A small multi-label audio tagger, trained from scratch.
Model: norm layernorm, moe soft, layers 16.
Training: soap at rate 0.0015, 18200 steps, batches of 128.
Data: trained on synthesized solo parts of chorales (CocoChorales), 39062 training examples.
Rows from block 9 of a small multi-label audio tagger, named by matrix and row number. Rows with one number within an expert belong to one neuron, the router's apart. Each number is 500 + 40 x the weight over its row's rms, rounded and kept within 0 to 999. All counts start at 0. Numbers have three digits each.
Before each expert's rows are labels from the 100 clips, of 14976, where the router gives the expert most weight on average: "top examples" is what is common among them. Only what is clearly more common there than usual is listed. The data: synthesized solo parts of chorales (CocoChorales).
# router: slot weights (model.blocks.9.mlp.router.weight, 8x192, trained with AdamW), inputs 0-191
# gate: expert gate (model.blocks.9.mlp.gate, 8x192x192), inputs 0-191
# up: expert up (model.blocks.9.mlp.up, 8x192x192), inputs 0-191
# down: expert down (model.blocks.9.mlp.down, 8x192x192, transposed), outputs 0-191

# expert 4
top examples: note F#5; note G5; oboe
router.4:526419537525509530499525485533509457557505553554566477547526584459502439493449558515407538490511541449556542410556518455552538521441506504499458488496417520506533484499468478467539495441516503447511515507449554446487541564531440558505461460448478481426550544480556498510476474435559479516516499540492495543439487559469506492501530473476591492485489483539477507518428507528432525496572557541531514477574463462515483482527501501421492470513504528506608498482502490486476476459558445440493526509491521523404530465534566569513482555565555442514541466524504510510570512496548483535
gate.5:546446496470487537443531473492447516477640572490472556512467505468496458505496503510504485440456535450434537497475484519439511462572526528472505431507520510556541503467500445505470559465492467489519474461502478485498458578386499517486437480427527504491514485415502516522538503527422523470430507452513517408452543525480523480514567504522535471470489486501472440562543548461459505488578485477501524540375593474530569477555443492494519485479470542491482498492474513472362495503582529497458492492503531469511531526521456538468494515479489479453515500463573527542483475463478551496
up.5:475532538451552463584418507475560551533493529513462476515483527485473505501492514487517422461456510491537498545507471495476510539542453510463540435529489421498549543539470500541470514462495509444519474550567473521533515518564447611513451494421605539583487522495477453489537476530514481564531482480524477517503520544550504556504481485487472480452522461517487550473496488455524463524444422498538483525523540487477436509368492511534493491477550439523484527446467482473506427465428526429519461505502468491480499488446582498489524516535521460523615461470560490521527479629486458481
down.5:557500566509476491480400559526442441472475520501525479488581435512476438495592600524504514490540546494479463542514536473568551518473541516489510484472493509576471499496516450556506529479454503554510523513567458532495516511532441562518469475411528543547532464539544497524427486531515483505483442421480549455529540509534495468532554459456473511537503494554529531492489473541559452505464506487555511472526530539466565490596497519566488505435563543501433514519500512464464505572528424491540486525428394521521533485571551473504538559492555498578500526529486503531526428536525489482
gate.6:481480436486525581494478532492549443480538499529530535484465453528557533479580531493503489602493479512496481530490526489512521481567425501482450508542515544500494529449482518495571512507511426460486554528472382474478519556440560493515512517489550507479558477485562523509515479485536481528428497495555524470597459483494489505527467530538577439577563556447525471465483450514503516510527547449502547455482512523422530523496501423504593525543572537494493485448486510524475477519528557542478553615503555523446469435529528503541474492477529428483482487478476479531520470623487489443
up.6:427464429488526534495501566535526455488550544528547542493476464529537531494542515494506486584477477485509473558511499487514549491547435525474475505553503551500479527475459491482556554518525446461477530507460435495450512548464552527521518518511534504531524519478575504521517517504531466528457471474529520485589463472479530538552470538584536473563591548491503462457465445491460512533546540466511521487440514529416549480515514430516607493530535541430476476477509471517421488527547514506503547606515579547449474475558547497549485481516532445518496492522465485561520481656473478421
down.6:503493438517508494526601568531518518561426532497599445462544542489426540446497540474476538548497544472483496439407568458512552504492545441528512554457492538469568536504510526539493425490484519489488532531503534558485502534505475521537518518512525499446487506436501498522503524522551492475431501550468489568470587445459547516459561551515461496502446450612544485518533423477473489433450506523611528525462499450522476502557494457479523470461469527458484524457590545466472508556494511582540471489457507535525462521470509518522527531534498514473550544543584505455503539533511488545
gate.7:559521560494491542503473526550501482498456462511492460443547520498472502459529577539541462510465483442481547474493494523403508445513568551509493504531584487516513494500561479397524496539514486551486483515546537490537435498520445462537485505524470445532560486498496517518602531473514511539637522536501501510536431496532517535484536490494481514461516488555473524577524458467556484506512455479454507515412503493568521538508495444404516524522480534491499447475520490479600526465468504436484507476512509570560484491521519405530593459466546474538496592536603536463487483523563497479
up.7:473428427518502478449490493504465485503526529448511496600462481459568530535546416491448487523516491573517454510539539536533446455556421482443518514414448557520526514447521545519516435481499466507469513524485496495490536451526560520469521442467525493454447555512493506497381542507491473494395472471510531520560583504510543523455451455494515483511445443505444465424487502496434547510479579502538518497533485497415503441527517563547458501505482462481502554539515549577444516503522530515504531496455436462480585560520491520486431570567467552485517475502479465504501510469482478548
down.7:517483504540454548543535561448481509512473463507484469541494470389512538518481484510483546484435454519517501502461431493461539469544496461429501484546493549521431509526534527512529550506464440488461533453460486508518454470577447585459474499571494553581463501484490530546449513471456494508538485568545501498489524478461391542480484517499520498522498508464577442512545433526536572534491538502528497530471475416550501476419501501455567497501552451504465516475506546477488435472564511537547549471479494511445444529539445488457479436561467567540527458391577521481425480490443505507
gate.8:457477544482500513589454482497523464586378515478447533486469507508588531505449494454453473410575510516483518502504559529462439464518505500457512502490461491546436521443534501518473481512516506519465501516538433473481486528457472472612543510493478605443533517484524451512544527492481484435532541517439559541477523476484480527538525512465504521507550492463511480504468517497569536581389457517465521490503471368469550445546563485497509483498485498460429500486556508499533518504449585455495503519518499449534568514522426475527569477485438494505536495485515538552494514513512496412
up.8:515536490530523500470500571449414535538545511502493526458509529423524455502602454540538509574557528484541591412454448463533546451464466455516498434479450513492501542477523524481467457535523454472465496481509570506510500473502508567501571576538493486545514512490529535502489472437538518458491444529460542535551527486524626509487459473454537549505514549493509486522489563490525562485466458469512488459512468403555568554539548478523445479446499530499486578468545521554489578534408550513470451516467490527509426489525491415485515565534544561508488485495487483482512474461518521492
down.8:435483494508467476535488491456499499540541465446568554601434533470506551573446539446493523497511522512541524486510529472558453544581474454507514480531468520518433433495546475461519440589478529496486608498479521506529510532538485527536512518485488469484431523454498533508473533524484509448501402439511481502495519507534468607486447478520404480486555534538497569539488553550493514446495574495416476542462476450483514488487465486507432488541500503528466508532442492520412508456435540485488491460427462512515413508527586445521514531496510505520557477490475455505452475574441552499
gate.9:484448536472547525509519450527470460528496452507474432510490474471528504568467544485457557507488599454427457516434473475458440554518470494552488512505534470496497515500471500518406571462562480524510560535520487521470523508483562468551576496533521534497514455469477487456531498510485503481425488560507568584545560578531461506466434478538499469561489486467471516488469408480485420535474576472516527556439434400449453477506518497438468579555510522532579535505508564429477534486531493510494539561507523525553494562555557493445496516515541478499518487442521493574468478496493463485
up.9:477549494568488472560463491475534447488503506478547559485558514572453528439510505491567465431477397537517506452520494507503544434471534456468541498493495439526493524442497481432552457501444536488532457497515558465493449567560468462484441493468535498545491542538463521516457514495505510535550528467486434497489441436429532504519577507453505515459500485489515500496498562474468554493533433546442505433522477524532547535491495457541615488437469503474484468507461447584556463487493501548477468505477525498456433482407435481534544492536462466544458526544531470436601499535471512580
down.9:559490487474531541447458537490471480476528486604458533457496429468526558485565415518530558489574413540476508556556463471464515473514553492484496501563483449516452396558486557450441464550513438453507555523452500473490430444502488507522527561508486493542443498507480487453462474433512537444527504500542480530451485494538473478481528453517458518530544527506494581500478486488538556481512466496388498527496440460456516467478506430484435502568508478498460466480425440481513503558560482596506513483468531505475530460505468503495504567454491465496542444559568464459542463426487486513

# expert 0
top examples: double bass; note A3; note B3
router.0:539530537495508502518487428519554493516478472561519513477534456510604438522523569449413513405476521510511545490463456530450460536439527535492533490549504519514493550492482546509465491445470507508536492548476516513543482495549456564502544460461488480525551543502488471480518545543534555517445524486519521546434592490564462586443514517443475468496500458467479467473487459559464505484518484471469481503504460513545598458497528423520477457576543444500480508585437477569504494537541510549533499539552475550451601492529579496400453550470448498488539503456563475501468535471490494559
gate.5:547483424553500501535507394570480413483538475524491525526517570460542469519509463459456463538477488484520484505507489531501499489402475484486481525526490524574487452526492498503554475463498495515463562485480580466496469502475510496522555492479509555468462401485522487541548509544544489589529457527526481512479437588522487510502518487419459534478476457454439530435557481415412510461533437551554483533474575403555509473461529573450519500477506558482548501521522544541531564469457488553474485416524517453519538492522454495511485467452434484537524524561469419504535480507459482520
up.5:421526434512463497464526542502521515549474437464445536496509447457500492484507463493550443501544512466472512487477478528552434579541531529577465538484459483466447495487592437424474548584468499517563462381491474548450495486530517483496508465420460512475541553501437528504469548559529530602457521535505459497415561471531493525525522485498468551527496528494490460493466587614447481571505487513465482451455469561506510543547517546537452499499487528484470598526456545504532489493485536431471546448526478510536469512523544484494527453483508469507503480560430537462516533470507499530
down.5:471481481456422534556463478522476454517513451487490475476492538543540511615530527476485501490460483404522482468517509485467519495508466411525525533522483494499478464481440510565465504518463522476464560512510561465445493469511532455500558497442515507467484507535515539498520511525453529511474403553556549514486478529546490498538494505465448484553526468480511548472490557492467496481423504541477510516491493479506447476462519423483496451451424415492516511554442466500561570493506505501458455390451510478509558494401553438514530606471480382490490441560502490570429410497482523517
gate.6:458493486503456547515482504464432501475505494526492521461502470549463478518566437508507561533501519465495443487540485458597536602568418526480532535481516457533496510489409523559489466524544499477490539523509441481482516459455537512501552475495508518460483492475486507584540540517522475467493428486460454494512484437492590465529551554505477500521554478437437432541436496405486480496465547459564457480465446571428504464533535544546498471557495503512473481412512572508529455487484514559513460528490489517561489488545507481564452475519514447569429500577541423493512565577544497489
up.6:460569479494478523579491468517482556506496515438434487463540480522526458493605511557468490535454447567524490471453489475626587560423480503475473501510480492524507483531528514517461543589501561495479476514490450523461543505561435561530447505465481503467474483565523466488507480479462500490473434551539533472465503493480478462487534450464526552529499536438547421548486454501444484545506540464617527536454559548366460426465579494481483511562510495508539531458433465538514480493517507532521499461495472566459495478484495569515502508467517515466448496549548471478480493476545484504
down.6:537440505470515430553465483511577467492533515562504579506488500536580551494528484491459518577499470400515453547456516480520427444485528588502524512460468518483450463527530531490467513557499499546463480474491577536545571516507518465553501560475588540508440534569479512427487512468414482513524424516476431436446536497503513504583500460459519493481518500468498531532523483482515541423447577505454487538577580510531524465524470493459511442532536459547518511581494460550473546502511509474456497488483489494492554518479477448471471546533467512533429517429449445433522451465505485509
gate.7:551487514513505519509539528506507544497483485492575515483429455466516538516459484504481500475492537508558521504440508475385546428447339485512515473453526507535455515502422485498489518558524551504510477560523526488525486489509510531507521517542547479519528583496433531467518499512518483461468544529438512506525460482541469502497476521462525530461471447493544521447545509531463522436575444458570503461484451514551442501475455485512594504439502500509515408557528502442478582437507514540498448537497504580583501463512426425559473432467507589519505471503484492579517490536513569488
up.7:570505561537504528512559517504526533500467490504562544474431448494542529553479473516464492447465530516547551501413509463396543431432331478499508490483537497537501514532444478502481513589522561522505482573515491488504493496494516489522534518512513474538514580502474522451494510518530467469480538533437526502528501480555441521492463492459516507460468459509559492463558489534463532440519443467590497459484468521594460499480432430514586511457472488497506427557520481469505574438508500557525453516507520531528511477499433416540466445466517586529533469501489505565533493519506533489
down.7:501514464418472510524525502503559531511485507527494455505404470588467555547410523505506500494517549477431488449467495477440553486540450479578473543467565532485482477480435439506487520546504594496535486515487492510488491499482479621541562488537515550467476514502488460479473532559510555561482491567519516509542487475494476479514531507462471476490475493411512560495484545465420579570527520486565506482486483485523491493541533528485519432552495461462454491585522500452504528614464480556544495513536552572556525421538489516465516487458534573487468477515581516531505560441535503450
gate.8:443527543507531544514486475428500452472523515482416511535464541551530476469378558497502486529527508488475470510461471516600553562485521487527521427509503549493503449508502508465539435481426514487527529520533533487542511519550473457521591496494519540455563563498463515437525467483537544505461565447525533450473491551483505523500523394495476553509446475510426499530506525456478506536518474518472465479567481511567501469476504452421533498542538464496520512486484495638518520496446512534528511488503500594427561486470468533379427444446541516520505489537503431497447519496519491506
up.8:417538537458527525486498426412512440482493513437475494530489507535542515480457529511462505466478458456460471536527478494537549537526522519496523442510466508502504496485561498493565432467457471513502484502506507461568498528504465460516568463493518509473574549506422526460554501513500521510492582458559546461466484545502540510517500425533488579539442457518443496521500562481513555545522461520462455498506470527538521519512500445404562497565531467482515584515503477610514492500493506527506506480484524563423553450487466522367405460412510538506430463580475439534444507491493504521
down.8:452465529490508517492549492494432556473498430477517500473462502487489416512487580454522479516398454552576529460538485576559537479525507478494473498538518498493527541466440455501481434469521522467524563514458435556476477466440428503452489583509511515531494463480461586570516560505508463479420503474497504488496523512454504476480475536508575533466469470503507593488584502533558460498535459560562491441483552473523479494516519475514539491498467514476526478420495568533514466469508506465471497488467446482463512445523508504469453456448517385467429507461537461486472425512380439490
gate.9:580507497467472489507498582498479467472489463463468440522439489559533506496529498479470509466538514542487547383484513444503470523562444508511560520428529472465498467456445472455455458500485464452459440542493560440553519489511489529553516537456491568476491494497539561565476550478440507511485538417452552596469447575522480560499504450509498549490487506541548537454474529455461528454506503512476522536440506585539484486540449533534526501565519544513502529472480572523500537499489499469518474611474510463482491562542576459530416491500470429536534451427479515470531522542452541564
up.9:396490493531566511522533476490521457509509491517515514490456495431479491508508524560561522630491518482492446649492475556465493450467549477466490415545519507519527536537519516536504511575497501534488582508516494540474477507558469437443462461556483479555483493474491441509526435546507497505553469469488407433538520454493526447414460497520520424448462504460464536507552449540577488528481476492530501521523512504477506521530547527506533503430466485512542534519566541489481450470500507483521548480496501504550558495439515526487493458505485595485500600530566543512514480430542463431
down.9:503483545521494511424515454496475546499440505530487540453540485518497511482544555468457492507462532488485542426522471517516459473547447461486571561545557459485461428496408491480502548540448440468502576469493468537501541529584432497531468554493446476515541467486460518512493474429458551447515564499534505502494509510497569467606519536524494483488501524465408540499488426489500459463566560407473518467474510553470522437487559476569586491461521521412477517491523492504447474524499454425490533534512583500505482486456446417549540573540483488514522477506503511529422488534541546497

# expert 3
top examples: note G3; note D3; bassoon; note A3
router.3:498535476557465497484551454473543469532476516583524524504503471500415450543410481436535496406525501453564550498485495518538460510445543513498433491564481511508561520493581526467469558506477565508550487542471523498445439512480489535447552558487505476550543566488515451450521507413520514554448476533445473563502532468532435516494504532532530505524501481483444569516466525523484525495543512474476522454542515480517466575422478473479511446468486483561518472501483517515461533559497500428489561434537515412418523482451559471466447601546508518482566576509554485542553518484522462495
gate.5:605461481513548479554502568522506417511504568514494474556480572501506485483457444483476493463460408481501509476457470518459507519453501500616466487481545476551516479541499467563471394432512504495508471455502487457516540471563510595535538456492527497530646500514479522479491489447532530431534502465541459435471431509518464447505535484501501435505481504515426492547502460559441498467566525488434519499490479509535536533539496478446510488455524504545531438486513444501534506487536544469500543503507487503481586536471512489508485516501495503528561425611452494536587458512534478484
up.5:594444485519526484583485562497484391530514577500509423528506554458461465464456430479487503466479447481513486521447458499430562485448499523570462514517544474553479494547504452600541396485493482510530480452471507478505518497544494566540573478487523490499601507509524529488514491441560537454506505446526478467456453514507459479472532516529540432542448498526441472557478437559439505494535501498462549498478470460559538496546537509443510500466498511539532455543512450489519520458527565447506517469509483528446585509472539519529511537481494507506566446541448463532613473503556517515
down.5:458498480527484463526541444460503569530538471435476495464519330497550491437473529535488475533489542502495534474558446500483469497551429500483526522488526499498576580541517498533492452532538549463544513551593572486496560522525491546488552606513471549555539490528465566504551494551557565504491514509469550568427440477488531511491525497545532536466514471459462487549543571465453469494496594551530450501427555517523490484518492509503504505465529509484534436508499478506593496527573505480422499519530552512484514523465498474546540493572521553487448498507461512490441522534534478526
gate.6:459518477572484489547464518449423502563544482473520518437478473512466490481465596490471454446466538506440538445567490477459466465513453442547552539463511500474509464590515471484496503494490505491458542475492518571423502467467560528517475511482550534393555475514592542467418514478494507516578455505502481467559524523498515471508524494383486495500519493490473521481432488497517500482483518483541484491568447563434473549478460542462522485450474424534499496420487552568527511558470547545468544518486513543522522512462501566448489459564464455560436544447545457432514518540526500547
up.6:468531533536475495406527568532605524479536525543497542526483460497519475457508429490453520521560517510576445513576519517504506436507501479464492420487465465453521487437488537553516436470518471489457523529539488510544536485449424451448455444529481496474544560468445476523544511568518463466484548468510477508499484516501481501558565533549534613515481475536559413546535477463501524533508487485462567535530525543507479448463536492521472469487523472511536563502536475470504483494520547524499470546520506543563414443542532451570476531501552567499527542577480527531510517369503449543
down.6:403442427516516533564544569531475425499518526485519540502479484466428567504490531507527522554483567463537497518561525497534496546522484470465620496517525399540483513473540470493446511483483477470458527461533513435481470499503493451510502491478504468563496513487494497488460492487377526507483489491482500551496451562456528457523478490465535496446455489428511550513556569478536424482478523466540539400516543563451495577467550475495460465558509460466495523504454545517546487529433534579479530488540549469490480498436561479475416473496560497457489549503591469526492522466433488486
gate.7:462552573429543427436514552480413482481460577448526415560544501497484488517490487497441492461577525538558498543521495552432489529474549405552483465386539497566494566527528535456457590549510513471510514495512465545502492540452530451473524502535527495545437441510492456489546488482476463475502460465418417442476504476526572519468526539511503553484529574481514526499503405473482480537513465521501548435484461488529513463495502491526528445534526512496472470496456478523486467501521567571461460533536509453445568487519480494443465493509535449503439551513540536542530522504533502448
up.7:564510495599512583551468412531496476512562491470442495453525456469584539448542541485569531489421465496454494493516510522503554434600496575512579527507490511481529481526517503543551489491402464512590463511495475592513522480476480545528553468483529464500545567508473540461524543504570535505516525524479562428533522504507426522531534450470501549535473464526502478444495551544512593493461506502517475462550443562481470488450479496491474527460522482493476501526482538507577434510536483519482514497432513478446522533519432473503562459487443469529505456514494420471454487473443441494
down.7:473536526485495427523502482474503416522566510486542502492471502519530505477465517457552480543530547443478467509521435453496471556515492524540490503483392456419451439481514453544563505519458424495495512587508527509480463537410453532545432462541542453499488460547470525436457444558465471496458463496516519515509498485560510501455449496549531520481538470516534472531485471436519608496460530506454513518491502505531487583506585510568518514502513495485485557391490491481514463412520496449504572438480506442448560555466469456519478511478401532569504539499518490427518547515511437514
gate.8:553417536499463460499493563500577451496513552432542506454534501483489510542464568400509490481525503441474527487449525423501488473480524429485483414566516478459507502516422465512506442533519483553495489515539432524513478515488466474459566479460526511498542597519481488583474460540472497495488480444459441560474491499477530534524487548571482534537498491506419454520578483539596487527439476470484508502535481544516461558515456486516513529492560538543461465448466513550569507557521515527517509543559516444436533489416501516460490413516483439544484600531506422507461502505515471519
up.8:581430526495473468464468543482519488501525538442537555476510493470493506590404545415522524463491490438518497530460513441495472510493536482493494451525508505485520539475443464471483450502564426542501475486530445517535476512477473490469593495474492510497503567495500452549482484534514491482476487498427476548479486487470528503534456561590472534574496519496443500506563470518618496510401494466489499464519466553527451566505435477548547527512544528542465462496495508503566574576513498548512482544534473472461555502399540466481496391494481458585474589525505422525515513476489486479
down.8:463455520465550475489583530498482542461528512421516386480500532504518506458481536506464545507511479460480510515542558497507479426523497415534551516457505473517546541476535536468486470463510505439501513445503510452552510535571559493503535552547423524441455475502468438517545442535488510515474535516533496495528498452424420548536519517524471465488513450460540505555502488392491462456494501519510518487489516421500506504458548468499500485431425498537523562569554544503503485495452470449574448416540521497540554534483438546563508557477469502494517520456542583442414482420487555541
gate.9:451507503516558538622470422499535502431473460444517552478493564512578518568454523507554507454493504540572542580473507481511524494486557467434435495510582457489547486515509528455486479455585445486497518525497475526497508545476493476486420543467495493491457469545473506454480504542526477534462486538516433372505543504486509470488545566476496470459505525502553470526512522415535508503581544527399472461502507503419484470510529487473522522476544478457553568461504464472586528539463466525489504544479456434480501471546491538477492573494529496460502458449509477589536499574516491490
up.9:532462527488473477390559592516478492537542540512524459522506498498439463415567486495474483563517495486478486474539493514505459468477467505517583529468446501532468492471475427522510487550420548526495437526506492513481477474534516543517517507519486487479581531473518459501478519481485518397532506474485527604507473489507493523508439411530474505516502474489476523500488518577478497446411462474611517538500503465584561509506465504553489478507483521540442436491517524555406464442543559466524526459513556551546551503457536451502483443502488498547510504510544560395443484392484508498
down.9:502554532562576441523440519534496530487482533452538398539473516515449495577489604505452500481504464478525555478513555552467536462486519503492501520513455443491510391519473500485565523458581481446527486493499464434471505376499469521506473467431533533539537539486509479458439467537536519486536449514414531495543529530499573479577553498506490494472551449551439515529498478511574399475518490513451473487478481549491502538494489484502543536550534506495505504464516480525454512486497475502493544577570450516546417535487499492518526449548558519464515557552440576483478529555462457502

# expert 5
top examples: note G3; cello; note F3; double bass
router.5:546489530489568476463470517475505540515487449481517510531469479519536466482526483469420465445543518511523508481460484534434439569477480479481458523518539498536557483529584563505459454529470468547555443539456481530585473537559485513536524456474509510527538534490501460497587467499529484581467498496463492487437536514567421569519565563448464490495493461523463433556507418533494488473533474437423560498470505512530598523527549471470484544480521508522513483563476501560475479554471523486494524472563486503422568521472628466528462549528485482504532524481496512447496557422463537589
gate.5:549580510516541469524507485511518504466519518457553546457471487516519523523512482469472469513477524486503452457498507508463504541582559467526537496519475459525570524466589523522527460522542554468501450497456577553467499573514445438531584511476521496510617490482515492452482484466534485461449507512444470409495563517511372456494490482530512486515560512477516478483524524463570508483559484503624506462444532520486453611531474408513520503497475495539518486437498480491483460509486480582531522546529490557429467505478525471447438521499453474494542564424528486519535506597486485468
up.5:602553533486552495519507477507526545490525521470531506481507461507486526559452528498483455474504526530485500516489518506508518532528491483496447521498468473525509550478587494570528518488548535505473406457472552523513492526518436439511496537517472512487603507509528465463450440474510492493453539523483483402452564556551424497501508500538519552494528468502517560505538543456552503470612476497562517419446504550544513574462450430492503518537460504484485491436492420501539449498435528636523526522560525548453424487453551477422516536469511476477548437447483504524529486584500462472
down.5:541518523510500503506468526538492459574521460557505478464484402537492416512535530450404488496518425536495450440443567576452519439498465532497483461574423584475542520460489505472522528486545499478514535561473485563499512588503494512546546469491523462580463420449510519493550466559508502490492478581486533517514490531479427521426544580448466521522504527487497462422487548505500543469464524483502447490503497486539462476618503481573375419481523515469485536485524502539508463527555524499486459467429509501472507498519473433511503511494535473467527501502434443538489484492507500512
gate.6:436453524491477498498465505519540483439513494517484499495568486538487501546543508507486519418422509504532473557525474549492416390467538507531473477522519455500514501515529526478508545458458493511502514498508526467529483492520495520475509426500456480584510528471494529488492491555590512567543438521507521456475437558446448520497502422538459453500533539489485476429500417505580481490535516548575518449508507560454527389530562482520486488480500506512526470543461535541474543504490467552484543439545506440434521446447504572479656558508502488505500511522501468533496467629540503486
up.6:481458518481478529520454501512552490457519511527515485482569470586506476545526514511480504385422522510538482540504453537524404443474555504525513474554532458489487504498487488505482563490462520478496513492514593504520481519518486499474485457509495485588524548460501494469489501573576509531569454535488504448457456562464409491508509461508467438489537499516472489426503423536594473500526556535580526478480477552438521396516550468498513510471493493520505456529487491529460522519504508531520512454551505450448485415457563574465639563489504501490475502505518472520459475619556489495
down.6:517455421476471554485469449554550461441479500499473510516477455531558515485506504469481558560525556529433476537483529479453499519486541504482509457465512491528576563471422461536435488536540546498491473471530510467499509530485498487487491466493481481456521454535488516469494512490511469485585513483586481509419497449523506443522491462495579535511470441534448633537495457566520505467571480427488517499454522547461433553534493541418515508503519481549495447499474470560546502636498510481464454501536560491510450437486461497485471565467472527454531507550458422570451451462513423466
gate.7:568557535497460474556537362483587445473513468465479553487540401517455487513412473435445455495442500505527472499508502531524447433455485537544508473491523507464507505496458482488500551560492518484445406437468532470505508437539415467428426559498465493530457552555505467534415503464504569498564581522532477521478526508514456533499464540480435472460492542509597464527530538495454530501504482498538487490517535363513480454491552496495523535548457515538512516521508460495527558523474523450534484532453497525534519511448494463484562483540519490514443438507489506536518506512519497511
up.7:460430482515510519464503519494492454466479468484497500478476490433487497519429513533446532603456445507531503526461484501396495532470528535436520501535513431538497479507530446487513464461498474451520535491553421522563575555491488576556511514543518473515561609507526496533531455584431477456562511424445509440455487468529503461513491509524560558548479470494505384534462459456536572443515502529459534463572420449440505498529515539412533561439515524516504439499550518482515500483488535496509493519489499542468472429511575480529530508474518536565528480444481461523519509528452493496
down.7:484495463537458476444492513479493535478496589512467543517538519547521482538466517510460475496508508456529523474455519532435475459534470518528433559447443526563463497490459486465496545486548468570437491561421517498523530433481589515538505483418467506476585474532553444486537475532561517462504448579548493515478477456527448493529480579530484524460540573494529483542460403503494515453526542510564532527427497433531598512494522535500452503485565510539499536504536463483473492482510490476472505564451516448474465605461493530466484449356514498505574511521438502517512505528454476507
gate.8:525503496511501498590516486511509481481506535540558465484493455526503468521414498504569444549563528473470509446514498433594503478538492504459503495478480524460513526491468541523585457395515472501522545510521574561480465502460491555517417562451475473498574497586511465487528464550487528525463508494498480517552433517504546428491549452509534502519420530516569547524490508488471486495499511504578525496538476456558460489534392479502575440442462475523506432546489557485493440451518518482504509487515490531419460543524555479440509486504462418485512462591599555505433474509493506472
up.8:583512476502526537435479550464498491508477453482558503504525474486494506546496459526500472479436491502507508508479480549451487565498441506523442516531503402594506544479566498532480487577455537504560526507507463444513510560386438500526517550502480498548396543484502539490523545517502455472528513525539527469425426472464429534517463577500444480487475542467494485469515519563508552526531449480416518469479451496531488583425568505526445520513481487516495592465482464519480564534382478514526468562477472532569511479456458491527453540496464536510465503435464489508532501587452491499
down.8:438515512468501454500530516483428495540484451565540466497480463500456470511542521457428459505448446487516468494512544509501481614556507534508513491495554489446540492460446480464502517556481436549516511484479489573416516445522505527523519514584556508538518524504490508499527432524513527468569510537498487457485487487438438437462471529546450431535537483489496428520530563543461518449448486510540488528443567511458500528496473515456467520448493475443426521570640540498525504534542480523495463416462456514463536519579481442520507494546570534481486495464558491453505509603432454511
gate.9:526502618520480503464447523523524521479547530524542489477464511558384485510593521494473554512542502490478551538475517475428501423546480519484514434485504509477514503478536503461516572450525541492547486547495449506478601523553472455410474558479498497492489521534510493538542538543470490561509529475498506464445486505472565461470516422528523434470513536526572546479522434464542545474493468532434482540532434549450494546559514426508510471508465513531476540502476436484439563531430506475500447551520500514490518463466526479500492611522487372436486507440559501525484512551500505498
up.9:554462554501510507481457494492496500450571525554486498503455558576435492504582513469456557510553454506494547494498504482507497462563521544462467433505487510518492505483458557475511548444565491486505492528502489513423572555539455469456465585471453447547486551510515441524537518546470519548534531478532537470432490524464502446460449442519487455474544500530575537443519366481483491497460525528431469497509426560428470508524533508524490487508495517560499523542455423480429541548501520476534425570516535466462493444478562473561465567506518389477464567478502499513474519543496480504
down.9:551531550447504546409533462445489521447529445524531507468541487477576506516539510456491484542591554576555518542476496479513482469480525547447510458469533499509566576529577546537457466498452465532450524506498495467516499494516521388477509480520467478497538434520505487466509484464423508441509462563491531514553491433547472490459455448542494510553542535476493487608546465539491460499528412496524520440507441522526551482523474521491515495518500509522497436492503507491579489552464524484479418501417462501547428553451505519581539602544559462514533449518433502539506466483478478473